config.toml
encoder_widths = [64, 128]
encoder_kernel_size = 3
learning_rate = 0.019
Rows from block 3 of the decoder of a small image VAE, named by matrix and row number. Rows with one number belong to one channel. Each number is 500 + 25 x the weight over its row's rms, rounded and kept within 0 to 999. All counts start at 0. Numbers have three digits each. After the name is the row's rms in percent of the matrix's.
Before each channel's rows are labels from the 100 images, of 14976, where the channel reaches its highest value: "colour at peak" is the nearest of a few named colours to the mean colour under the peak; "responds to" is what is common among them. Only what is clearly more common there than usual is listed. The data: capsule endoscopy frames (Kvasir-Capsule). In brackets: how many of the 100.
# convs0: first 3x3 conv (decoder.decb.0.0.convs.0.weight, 128x128x3x3, each kernel summed), inputs 0-127
# convs1: second 3x3 conv (decoder.decb.0.0.convs.1.weight, 128x128x3x3, transposed, each kernel summed), outputs 0-127

colour at peak: orange (77)
responds to: finding: ileocecal valve (25)
convs0.32 113:494446505483496494522501494522504498509528475528543503450505496487518455492490459475485488502494509485492502480514494515510476509463464479478466507520506481486466461550516506529535481492508445541503470509497521538473503503479467517479458467464485510533529521530488470520465511469487494494478490440505475502533479497447449465521526531532516505541531526505543483473515465515514510505469
convs1.32 097:513504524496514569522510469501485479506492517507486484468489502484509545515515509469506509535491459515498509523469498543559523519503450479475500492524473505547494481496482451500463516519557483508516474498530525489554517518497457496502486507542526493527504469489507540507504444472516501500488473516524529523492523474486535533463519478498512524494530441502520528515457539518494534496491

colour at peak: black (46); orange (42)
responds to: finding: ileocecal valve (28)
convs0.121 093:481495505492494504483511514498493473513459494467518522494526559514508512468444505478506497485536559473495556463516506518527471545497510450489460511489496526550473479463506535507471494484513501522499511497502517477532501528502484496504503470522544504490489467485468506510487507542537568505483492513476479465492516488464508520498551506497447490545513457511483462473508467494498465503521
convs1.121 086:496495497523496467490473497511503468507498485486479487461489471479440532481484474503513540506517460504525514493505500542439493498507474535458505481469518579521478517545467467511492511507506535506476484446527460522459495557491513471514490486531464479468507461493510451481496496488516525513473514475515496507465507537509535508495523475494498493473517499544508520537517515480528536508487

colour at peak: grey (66)
responds to: finding: pylorus (63)
convs0.38 100:523483479496527480518502475454501500515459494506430472469497482524473444520474494512466474465527515487505493486486462475508500432502472496528490481491494535490457472462537491499441482502460519495528483510500494514500499484466504472538467527559510505486530483497480497476504497492493493500491515555489492534476503506475488470486479457525506513528500452522492488456520471506478490501448
convs1.38 100:479547500543516518469474510497519516500501542467555517496482548529532513519484510529466500449474538533516500513524501507507528497454544465531515469457512524542510469480528530541503483530502478479507485513524492499504531518468498485500469509519487503522475527498495551498495491543512510524524477506475514498500492546483474529464528527457477556483506541520538518520481496494516487507521

colour at peak: grey (62)
responds to: finding: ileocecal valve (26)
convs0.51 114:526548473503481531454516497509481475482487478505492488491496524536478449538469429516493480514478501498498531468497514503503501494462482505501516504544524484503526504496511483495483487490503529538550470547472512490467460495542498535457476497497483455465484503548462449475514471481489501513549508496485513507508553493492526473474523497506499502502446502489509466501521540536516500473473
convs1.51 102:473455553523491477522495504475479462476508515531486495533538536514538495496458525550467504484504516524532524493465505486477462470507464480511528538500513492441527503493507536511541540515506530484511499514484497512488494470509488519449521493489524519538521502513509503535505504503447488493513498500512565498539499480495514499450500500455458528495503515500528525474490466493464530545485

colour at peak: grey (50); pink (31)
responds to: finding: pylorus (39)
convs0.30 108:491526515503495499496568502513534507472513453523471465505484480434494473494469493490482510442546511512548531485499510514455486518504494506495493529526481488475508535511559505469519544511475491484525527496491529538437516498501520461503456474531469519517463481486461482499474532508511504500515481519483514488486495477484471530499497484554499477504517523522530476471512495465498482471470
convs1.30 104:536490494500461517484527490534539518484459497509512478480493535481473450506518496526490497481513555526492528525480438485558514512471509519508503547493524498505494468507511468476513544470498499476504517516489538507512452461496475488502523495509473515520477454475524511497517551467502495515468536515488494491527510518533477511482482508511518518522528498510469511518441459574493528504479

colour at peak: pink (42); grey (31)
responds to: finding: pylorus (30)
convs0.49 093:502514489513505545455513462485483498512486494514520479455490501495464490510500471522495532489479515541519503485533483514499523515505489493552479490570516507475554512466518519498511443513518481485482560504460528544524515481507483496534478531501484515512518497520517513513462519520506541486578470539536530508510537507516504503519527508520513505425526516500488481504513482495477520479485
convs1.49 103:487497498493514502462510512505494495570490475525478498531519449464489533541520510528456505513472470501527500484506488498480499453492468514509496520466573503509542509499481483526464466515528503458491496488453473495486522522473496507471506497472469489510488499505516498472471497510508494474439467502546467505517486493507472491521488500514467457470476515514468537512480460521551547463512

colour at peak: black (31); pink (29)
responds to: finding: ileocecal valve (28)
convs0.113 097:587529528485465510510518511481496481497516467499554499511492501498484504479484531527456513510509491480525521494505451542493509474473465488464510482466498472434468533506506520498478503479457513458516542496516479521504519492478538511516473514526507501508518446531521487548546465473507510517494471493474486525493461494481475499506479482486508461464484486478503507486456487505476551492514
convs1.113 094:538515449517563500480458493490472497499488521461507509505467512535510520487473537491478514510483506538477520533480507494529537500525495492547475487505534549507489526489498532554529535483522494509497499561515513524451507510522523521505532512493499516506488495470502532533506519477476529495494495540483493514492483486514472535501502483507507438468496550458535519521474461461515541511479

colour at peak: pink (72)
responds to: finding: pylorus (25)
convs0.61 111:517550481460474532519503480513492507509503474503472474504493442497500493479493493498477458485489499481482513520506479512481517465527485463528482515537473509510516495477534490527520517451503452509498512521520546523481515530500507431464438501533429519497510504525507476506528498524469469502430463464486486531488491497512478475486538502490468535476539479478511509472512490507479488490506
convs1.61 113:552544572502452503502508496501478532553520536495496546504495477490486499532524517522469501528536512497474544508502460515526522510504505485492561507513517446515498491477476465474529495515537507495513474511474522511502528503505566474474484509473483507490490447475534483540493454497513485523500540457515493466510510493502474505482522489485491499495528509485457509475503520483506451497489

colour at peak: grey (47)
responds to: finding: ileocecal valve (31)
convs0.114 090:488494500488503516472468522474506475487499505529486480465498454500530493465527529463527509529550480565508476510462518501480503480546512528504497479503477524469468502453507521485514473477508521489505484531479481481461486499466487532477500515504445524514555509514481521507497480499506473511489521514464492541445503501500513453456491518483478480520473546537522509532529461479539506546496
convs1.114 105:479555492518494491473495491536492502510483451533510527505543472445514514478478492474520495514511521514472489511536511530499495478518524508477501519508521499528486503520506475498492536507479487488436510471531477511511479496488547477487510535503519499473483479505517480465514477459500494486495490544516489511518555470484500515564516484519604466493490505487549480512493469492492457528489

colour at peak: black (99)
responds to: finding: ileocecal valve (26)
convs0.1 100:528463471512522509528499528507501537515508518518455518540504493491455464488493491537487520445478496489482517492505487511487456491475495511458499473500468499515531498453454488503516480478468502457521503450540486456527501481478485464463484478483539428528457482489498456506522522501491559492553506499559484481511502467484502534484492496522501497502521501490510520509512490478489492470494
convs1.1 107:498506522459497450491493487491476491509510515536472483508486485496434480518470532473540492505473501455471467483456496471465512506538535544480533521553504494470496507482495487482506521476503528494499465510457508554508476524445519496477505496488533513493521517468529498493475495516527526496498513501525512484505483513490472535551485500470505535464478481495457457509473532490462509443500

colour at peak: pink (30)
responds to: finding: ileocecal valve (25)
convs0.18 086:494469475483461501490497492520504512504493509499467507494525491522541483503527473496480513503521507482456553482532472490508491490521495543543483464466517479472480482493483515495519502474487429521494525492542515518482513475486491475493502487489517536450517488448527528455522481472521493513496454536477509494518435546491546491461478522515513520481486515507449494502472466535485535472461
convs1.18 102:525441515499471477478530463503470509507500503480481481498480431462514450455526522523498498525464480473458501493505557505501531534478502489489477501521480492518444551486493503517516496505483473540518483516500489500455502515508520489504498516545479518497502483487479477475497523499489494541503455509510543504485563519516458505495498456500511473535501482504466457472526548505498493510465

colour at peak: pink (65)
responds to: finding: pylorus (28)
convs0.115 101:544518530534478522466504511505505510452493521495534492494526491508487488498504476503539535508475491445528535537522457485497523505495481468514497487477516496484511508491488533500479492511471483517522508490485483512504474483467475428478475493498442518545497438459531496493475503485497452500502499474497501514478536520541500480508491496533481494486461441491570492455480482499470472521484
convs1.115 102:542481509469507480495501546509531510486486481474484514475519520515495474543515486516475467477527478528523494482498457529514523478494511464487520478498520511475489508509538486450554455501515517522496512524498507501488523457491494483540486540498509520520491481497500528512480540550495500504471482490498453495511459517467555547504463498514455531501554553528464489523487476547532513503522

colour at peak: pink (45)
responds to: finding: ileocecal valve (32)
convs0.100 107:509465529526483465543504533512472560518514490526486472507522507545467449470543480470520542487522486512486497498469488530472521542532475509512470475469470510489476495506509470542470506532468507464454535487484519527510490526515483482511472551500491506516467491496470477508462512487457518504477501492527488457527468488441496485491522498498451520481480450485506498475507497502499511511509
convs1.100 096:485522444494508547474522485518498504482478463502523492522520560499458488482479475534488543494483548538517530484481481492495498499499483500497464501527540531547494504562525502443486464495494500545525521538519501482463501530481552486482453513483488480487478527482484516480538534484499504485487477519500544518466493523501530469508488514478508533505490520543493491485521489522510537506461

colour at peak: orange (36)
responds to: finding: ileocecal valve (37)
convs0.10 090:513517515488505454476502553446485500510495471477509484476494506520516466484474474479472530486478528473500546481492508503500497461491516537472474471499510509522470511460472499509544525502475512480481550519460509505485488534432527481481491499506472509498504527524458497542507476462502541478499494477500525507437541515521496472517498466482541481520515466504507538483502470455501471455489
convs1.10 102:487523553514502508510508461496491483505500516515548491521522516493481458531485491491499515525476466501462459521541503464484470538491509461534476497469490519506527494481552453496480537521510517487461432496503515483486481481516455521514485479466516505481489521469514490532513496532495485504506533551472493486539557465508531550515501475495514512544512468521527520488476529502493531530498

colour at peak: black (100)
responds to: finding: ileocecal valve (36)
convs0.120 100:462485516484484526514508466496538468477481517481484466483503520536533526479479537503466487453537481526503491487520498461484550479484482492502491495487514485491499496466484531437470488466457508470515507509501513463472459539487503458531506491553499519498510526474496481481504492531501482488520451530522516498490450475523496528473502502464520499437484514544486461483523485513457495490536
convs1.120 103:491511506509494477470496535549505534488505521525474523479531506531495559516564460491541468486497511480492477477495492517512501499476518533500459522507482509519549487487524426455530492439495476510504483465535505502542508483500503451481507547502540514508502555500465502508521482505519486525514530495489521460478499533499474482500509522471521487525482507446493485514501537492519510518509

colour at peak: orange (35); pink (30)
responds to: finding: ileocecal valve (42)
convs0.112 095:496513534503504483508475511498471559492445457526494508499471533520507482485529491476482504486477507508466554509501502511495492477484484483498494534498500529503487454527523543490491491467461501416481510492534494501525506491456518531494508477537518519517510507527483478498517485492528530474503478484469492487480504532497529453447500463468478511503491496526512552540448509471521458541522
convs1.112 089:499539459530519503510547532495461498467496501521481528483504492502520466511469517510513476504511463457484508466481507519542499545498502498453455504509499467542528552462490478491542541462523456521467502505474449504516525513507511516487481488528484488451524526512494502466516532511474479512498506448544502481466529493496533488530510493525461473494527511456489523533505505512518487482521

colour at peak: orange (43); pink (33)
responds to: finding: ileocecal valve (29)
convs0.14 092:488511511460451514461477485454542477501499475506471529487494512525520564457498490527500501477491441481498542474505498490480521517503510511472522469494514490518475498496504485460513521496462484492509487536523488508492453477520490508451555509570482513530504474481475481528473461515473476514500517519506527477473514488535519531506484543513521486473506448491516460502523482474482545508508
convs1.14 108:483475541460511500484505501498532498458502492487510497482524499521480471492498488521522484514503506587486510484481489463538463495518538502505492487536495454520526465497543509511492417482495516479454508490481534531478491498491506505479482504476488499493503496524504500453446490465529522532473510497532468453471488508495479520513507481491482478512466475560524505496481560494485520539505

colour at peak: pink (45)
responds to: finding: pylorus (25)
convs0.36 096:485436556520504514476507514488496522455493436525502503508519487494515500516496481456465488470517491493493493507498524492496544506486502495524532511463507557476517488477526500540502433452485493516503496512482457527516461509497501503481491500531466541476547477511474475519514494537470459509522526503519507541479498465482490512490523450466507473503482529473522478529476469464507470517497
convs1.36 109:520534517546518471504449515489508445519492538535457478539514481476486526495500462494481475521489510541508497536500523492519461497504517480500512479491425514466513483509469495542496498510505495516478478504511499489476510494467527469525509541493513507514495517460506522533480504467530528503467494545494434476555522529537514461547515517498465525486479496459491521482489501474510497486477

colour at peak: orange (79)
responds to: finding: ileocecal valve (48)
convs0.16 092:505512536528522472504508511511472496516516509508465453505493512530500476492453495507466500500473478525472533541448530503493507561494481504512423506513481520544471503501524498482492494488485517508449492447491517470479522488524486540489483519514513473461474452530546518458500496501465528512476514510498512494467505494512514493464500457517521489542516490485511553520491517492449533520522
convs1.16 102:523509496539472487493488523507472568488511474533518479460489491500473539483452474485509487487523500565517477501490525479493528484494506486495515466460535453495494478495457505460488477488459519528530477503548473490492498495512492504498506491497492488529476516477508485526544463475506492497473452478507469538484527531475487501514492512495499472462540478463475492582507464462498503514490