config.toml
image_size = 64
encoder_isotropic = false
encoder_kernel_size = 3
loss = "l1"
decoder_activation = "relu"
decoder_blocks_per_level = 3
kl_weight = 0.1
lr = 0.019
momentum = 0.9
cautious_weight_decay = true
steps = 4600
batch_size = 64
epochs = 7.0
warmup_steps = 230
weight_decay = 0.03
Rows from block 6 of the decoder of a small image VAE, named by matrix and row number. Rows with one number belong to one channel. Each number is 200 + 30 x the weight over its row's rms, rounded and kept within 0 to 999. All counts start at 0.
After each channel's rows are labels from the 100 images, of 14976, where the channel reaches its highest value: "strongest on" is what is common among them. Only what is clearly more common there than usual is listed. The data: capsule endoscopy frames (Kvasir-Capsule). In brackets: how many of the 100, against the usual share in percent.
# convs0: first 3x3 conv (decoder.decb.1.0.convs.0.weight, 64x64x3x3, each kernel summed), inputs 0-63
# convs1: second 3x3 conv (decoder.decb.1.0.convs.1.weight, 64x64x3x3, transposed, each kernel summed), outputs 0-63

convs0.17,210,168,191,179,204,241,166,191,246,223,226,174,185,190,193,209,199,180,227,205,206,238,148,186,237,189,221,178,119,228,163,209,216,120,193,199,156,194,241,188,142,222,182,189,185,189,195,206,239,229,224,228,222,269,210,168,206,196,157,227,215,248,162,202
convs1.17,231,213,229,257,176,250,172,223,186,190,256,205,212,138,206,217,166,183,150,215,156,248,259,224,206,212,183,169,230,183,191,146,213,218,224,162,156,196,156,187,165,213,212,205,172,199,224,195,167,220,143,211,228,218,203,205,183,212,222,240,150,182,165,206
strongest on: finding: ileocecal valve (57 vs 8.8)

convs0.53,167,176,169,183,204,216,220,187,184,187,231,192,218,192,204,241,157,196,133,224,206,153,204,222,213,180,195,260,183,134,222,257,183,162,274,181,155,166,206,218,191,169,226,193,190,193,232,224,278,209,219,196,207,202,242,201,203,171,205,193,207,246,162,222
convs1.53,188,199,238,224,207,213,249,184,181,154,262,198,207,204,235,211,196,177,190,196,229,221,161,195,277,230,228,269,143,206,211,207,184,177,268,195,165,188,201,215,198,243,207,177,224,195,171,228,268,210,232,200,177,170,233,166,194,173,185,213,240,183,218,168
strongest on: finding: ileocecal valve (31 vs 8.8)

convs0.55,246,221,188,219,211,203,167,232,203,253,189,153,168,185,241,227,222,191,155,169,168,204,178,244,240,183,234,194,186,224,229,192,249,196,205,214,235,242,220,168,238,189,167,214,186,187,165,246,170,208,239,166,186,194,201,262,187,175,228,234,166,263,154,180
convs1.55,218,210,228,220,206,178,265,151,230,198,213,204,163,191,144,167,158,152,225,144,207,196,224,224,159,148,211,239,186,169,197,204,200,153,209,201,196,212,200,192,163,160,219,196,204,187,142,200,182,212,221,187,185,161,211,202,281,203,149,163,225,166,218,231
strongest on: finding: ileocecal valve (33 vs 8.8)

convs0.25,167,192,171,225,181,172,200,187,194,212,231,261,167,228,204,184,230,213,218,205,187,232,254,148,194,118,236,163,209,217,175,164,215,197,222,201,203,182,136,221,184,243,193,237,222,185,183,207,138,184,212,220,231,175,151,164,186,229,129,180,197,182,202,204
convs1.25,207,164,156,216,208,198,165,229,164,231,181,219,212,253,173,215,188,212,141,168,205,169,241,187,165,193,225,173,219,228,177,211,185,210,218,204,260,151,169,200,250,239,213,163,159,166,242,211,211,203,211,230,175,236,182,200,160,158,216,154,193,273,189,181
strongest on: finding: ileocecal valve (30 vs 8.8)

convs0.59,149,163,173,258,188,202,218,190,208,237,195,208,249,188,236,172,178,172,186,190,237,205,231,193,174,143,198,210,186,171,187,204,184,195,227,255,145,142,153,162,205,202,215,229,159,213,198,231,210,184,187,204,215,202,246,153,246,190,173,127,176,217,214,167
convs1.59,236,215,211,217,218,175,185,198,159,235,192,205,223,203,240,212,207,233,189,179,232,165,239,248,221,233,218,211,253,175,179,193,146,190,246,154,201,177,246,241,155,204,226,235,183,247,206,136,225,174,211,162,201,207,228,227,212,178,227,234,237,215,237,260
strongest on: finding: blood fresh (26 vs 0.9)

convs0.37,194,181,198,212,218,229,229,215,229,176,210,209,240,191,233,226,198,184,137,239,230,222,169,259,263,179,211,268,189,205,215,198,239,177,178,148,179,190,156,195,180,184,181,161,192,209,250,169,226,171,172,138,172,196,234,212,213,264,205,208,234,182,213,179
convs1.37,163,208,212,231,163,200,168,155,227,226,222,190,134,193,163,163,181,172,187,242,173,189,191,205,200,178,224,149,174,236,191,249,214,133,184,225,192,210,254,214,202,182,239,214,246,211,177,171,225,197,151,163,169,183,197,151,181,177,193,148,194,229,172,163
strongest on: finding: pylorus (46 vs 3.4)

convs0.31,209,187,124,196,223,177,194,181,261,226,176,217,220,171,231,213,216,191,191,181,174,190,179,177,232,231,206,226,162,172,224,196,194,189,180,218,275,154,251,211,244,225,175,260,214,215,173,156,188,246,188,209,199,191,146,249,192,239,172,221,191,231,180,169
convs1.31,248,200,179,164,237,138,186,217,200,181,195,192,180,206,226,213,241,134,142,231,139,228,199,113,168,155,187,204,219,178,208,196,206,184,193,238,182,173,239,187,233,198,154,230,199,211,233,194,192,215,198,219,193,229,256,174,184,189,186,169,187,155,197,177
strongest on: finding: pylorus (62 vs 3.4)

convs0.6,159,159,170,189,233,197,237,198,200,220,186,187,188,226,197,205,225,245,192,187,181,167,197,153,156,211,192,254,168,179,183,218,198,214,177,236,214,236,253,234,201,164,205,186,219,126,220,174,182,233,204,203,225,262,176,197,213,179,153,179,178,181,155,116
convs1.6,219,169,235,198,250,194,253,188,230,169,176,225,162,271,182,179,217,211,223,247,208,187,209,166,198,186,222,143,196,192,177,241,232,181,175,179,165,204,256,221,200,190,208,198,127,207,185,219,180,204,181,258,180,201,217,197,150,176,243,163,149,195,203,168
strongest on: finding: ileocecal valve (50 vs 8.8); finding: blood fresh (27 vs 0.9)

convs0.11,131,195,198,201,264,204,221,197,229,242,260,232,169,241,203,184,189,166,165,142,196,273,257,204,192,188,160,185,204,205,198,208,194,188,206,181,239,204,172,214,201,199,201,217,186,219,217,216,228,230,194,177,228,188,246,202,150,228,170,176,225,234,128,207
convs1.11,191,209,137,219,207,196,143,203,122,220,225,135,212,189,224,228,195,190,224,214,181,166,188,218,204,229,214,173,214,164,189,201,233,226,202,209,185,203,167,177,192,206,201,196,222,190,208,164,224,218,148,139,139,164,212,286,220,223,211,202,222,255,204,215
strongest on: finding: ileocecal valve (26 vs 8.8)

convs0.44,225,165,200,217,234,229,167,179,192,169,247,197,174,223,205,245,190,188,156,224,170,225,154,243,228,226,139,215,228,195,207,260,169,188,191,173,210,246,197,157,176,174,249,195,222,191,130,198,241,185,187,199,232,197,176,180,176,228,178,180,241,257,178,176
convs1.44,201,211,177,146,178,219,157,250,192,231,170,192,162,199,168,220,169,189,212,230,246,239,185,202,161,191,181,234,220,142,206,181,216,169,179,186,191,228,163,170,216,211,189,240,187,206,165,153,177,200,190,152,244,206,282,201,174,192,189,176,174,190,217,277
strongest on: finding: ileocecal valve (55 vs 8.8)

convs0.54,226,164,205,228,219,196,175,149,190,236,224,247,207,166,185,240,241,228,132,170,192,225,269,172,172,200,191,222,197,178,212,221,215,196,184,209,228,222,206,226,273,146,195,214,186,164,203,141,229,232,191,210,251,240,235,187,192,166,210,179,238,202,215,212
convs1.54,234,185,243,173,193,209,236,188,205,157,150,209,142,198,190,198,230,218,218,207,220,202,206,176,239,167,215,177,178,225,210,209,151,302,158,210,194,237,239,220,218,177,159,262,217,214,170,148,159,198,199,197,208,203,211,211,195,226,167,229,241,186,223,238
strongest on: finding: ileocecal valve (65 vs 8.8)

convs0.50,192,176,168,169,217,187,272,152,198,189,155,220,180,269,204,186,198,173,184,148,254,189,185,191,192,187,223,224,138,208,189,244,175,164,217,186,201,162,204,220,222,201,190,198,244,239,193,183,250,209,195,177,195,256,203,158,203,247,183,154,225,229,206,155
convs1.50,190,256,217,187,202,228,176,211,222,195,196,248,243,222,193,179,223,207,183,190,214,153,198,233,146,160,212,195,199,188,168,171,152,235,220,229,184,223,219,234,184,184,217,213,240,176,146,208,220,216,195,201,200,169,207,193,246,189,271,146,262,268,225,162
strongest on: finding: ileocecal valve (48 vs 8.8)

convs0.57,185,174,209,195,146,191,213,178,193,211,243,160,167,162,190,182,212,210,139,218,234,225,165,181,181,198,216,278,218,206,188,211,189,129,161,192,192,177,192,208,153,192,225,220,239,160,147,224,216,214,172,185,170,185,258,195,157,203,238,161,197,181,173,152
convs1.57,227,210,173,194,248,199,224,295,165,216,227,248,183,191,246,197,193,189,207,164,149,199,190,186,251,194,162,167,199,176,176,265,202,204,211,267,176,189,180,236,222,230,166,210,256,183,217,223,237,211,194,213,196,190,179,187,197,161,216,175,222,162,211,237
strongest on: finding: ileocecal valve (33 vs 8.8)

convs0.22,192,190,183,237,171,178,252,203,226,221,201,227,174,243,167,149,231,224,185,213,212,225,216,211,208,202,216,198,134,162,199,218,182,190,218,242,132,184,210,189,232,194,234,182,203,164,212,233,220,179,180,221,181,234,175,222,214,149,176,200,172,278,253,138
convs1.22,219,223,215,234,187,221,215,192,281,194,218,236,163,181,153,202,188,228,199,171,260,202,204,188,158,196,180,193,162,196,231,219,163,195,172,236,165,240,232,172,194,180,199,240,194,202,198,268,219,231,279,234,224,210,197,193,215,142,177,176,192,178,245,202
strongest on: finding: ileocecal valve (60 vs 8.8)

convs0.63,206,174,173,140,205,223,195,213,143,260,216,215,189,186,189,180,213,193,166,175,171,172,223,192,196,241,233,150,221,227,172,257,167,120,211,132,212,185,208,134,190,187,224,189,194,189,212,191,170,250,193,146,229,193,229,185,225,200,176,211,198,186,184,183
convs1.63,200,201,228,214,224,194,196,202,206,200,170,188,238,244,171,250,233,167,215,229,144,176,213,164,178,137,204,156,194,245,216,183,212,215,139,218,232,218,191,179,212,264,221,195,221,179,239,272,224,235,220,233,224,178,222,212,235,251,220,224,209,235,206,232
strongest on: finding: reduced mucosal view (32 vs 6.2)

convs0.45,204,212,208,174,180,141,219,177,211,167,209,189,260,250,195,161,179,222,192,196,244,201,230,198,252,221,160,224,173,166,199,178,151,184,235,270,180,160,231,229,162,180,196,179,216,166,188,205,224,162,221,225,218,180,189,201,120,216,205,171,225,200,162,159
convs1.45,185,221,200,229,213,244,169,241,201,250,226,226,266,179,215,209,184,188,189,159,280,220,193,156,209,183,218,162,208,143,187,181,201,194,180,183,204,224,194,219,176,212,219,192,174,237,179,172,235,165,174,105,178,234,229,235,189,208,203,194,211,153,229,208
strongest on: finding: ileocecal valve (28 vs 8.8)

convs0.48,243,170,186,230,230,206,181,188,198,175,252,216,204,208,180,159,283,192,168,203,210,223,171,195,225,208,141,267,187,149,210,210,207,191,247,154,208,170,193,225,159,148,189,194,217,206,193,218,219,232,166,232,153,220,233,214,202,162,202,261,168,207,188,188
convs1.48,209,235,262,178,176,149,196,238,168,160,182,186,186,207,180,215,200,242,222,213,161,192,202,212,253,182,203,166,253,262,191,224,227,238,128,215,237,174,174,190,225,172,133,224,206,182,198,201,162,238,195,210,231,188,185,205,154,189,232,191,238,218,188,171
strongest on: finding: ileocecal valve (27 vs 8.8)

convs0.35,219,177,168,245,233,238,164,208,224,215,216,182,179,201,242,174,150,208,208,214,199,232,180,246,169,212,162,147,164,190,245,247,186,161,163,260,188,228,227,198,224,182,249,209,134,157,213,198,205,170,196,157,179,229,263,230,208,196,195,204,176,200,181,201
convs1.35,213,218,223,207,151,218,270,150,184,155,184,184,172,173,248,181,191,188,188,219,138,255,233,179,212,212,140,229,213,156,151,158,175,233,180,212,198,180,265,199,186,188,211,183,204,183,203,166,188,205,170,199,222,160,206,225,139,230,222,225,198,224,212,188
strongest on: finding: ileocecal valve (46 vs 8.8)

convs0.33,192,172,179,202,191,128,198,254,167,200,195,173,269,212,241,202,204,176,237,201,189,157,177,248,234,192,207,201,180,177,226,197,167,151,218,228,172,203,158,203,187,218,201,197,235,224,230,201,208,240,184,205,131,135,235,203,222,231,181,205,146,216,243,220
convs1.33,202,224,222,206,221,199,205,179,219,239,183,187,130,163,195,149,202,195,212,194,189,197,229,235,272,234,195,172,212,197,210,158,258,205,190,182,227,200,208,200,212,222,241,214,216,265,245,194,224,217,222,181,153,195,268,249,194,204,220,161,245,187,137,200
strongest on: finding: ileocecal valve (33 vs 8.8)

convs0.7,223,206,207,189,154,148,198,219,229,215,212,123,201,162,203,234,250,189,163,217,233,203,197,258,196,201,224,193,219,178,214,202,166,213,186,156,134,193,132,221,199,188,201,197,214,179,221,110,203,206,224,195,245,167,217,203,226,208,201,176,196,209,141,217
convs1.7,223,190,188,198,246,238,153,171,184,180,178,221,228,185,219,214,171,209,228,258,158,196,192,162,165,236,190,154,234,144,142,180,221,207,196,185,163,161,182,235,227,205,139,216,196,183,208,197,195,182,189,203,204,247,227,174,248,183,152,203,192,165,144,246
strongest on: finding: ileocecal valve (34 vs 8.8)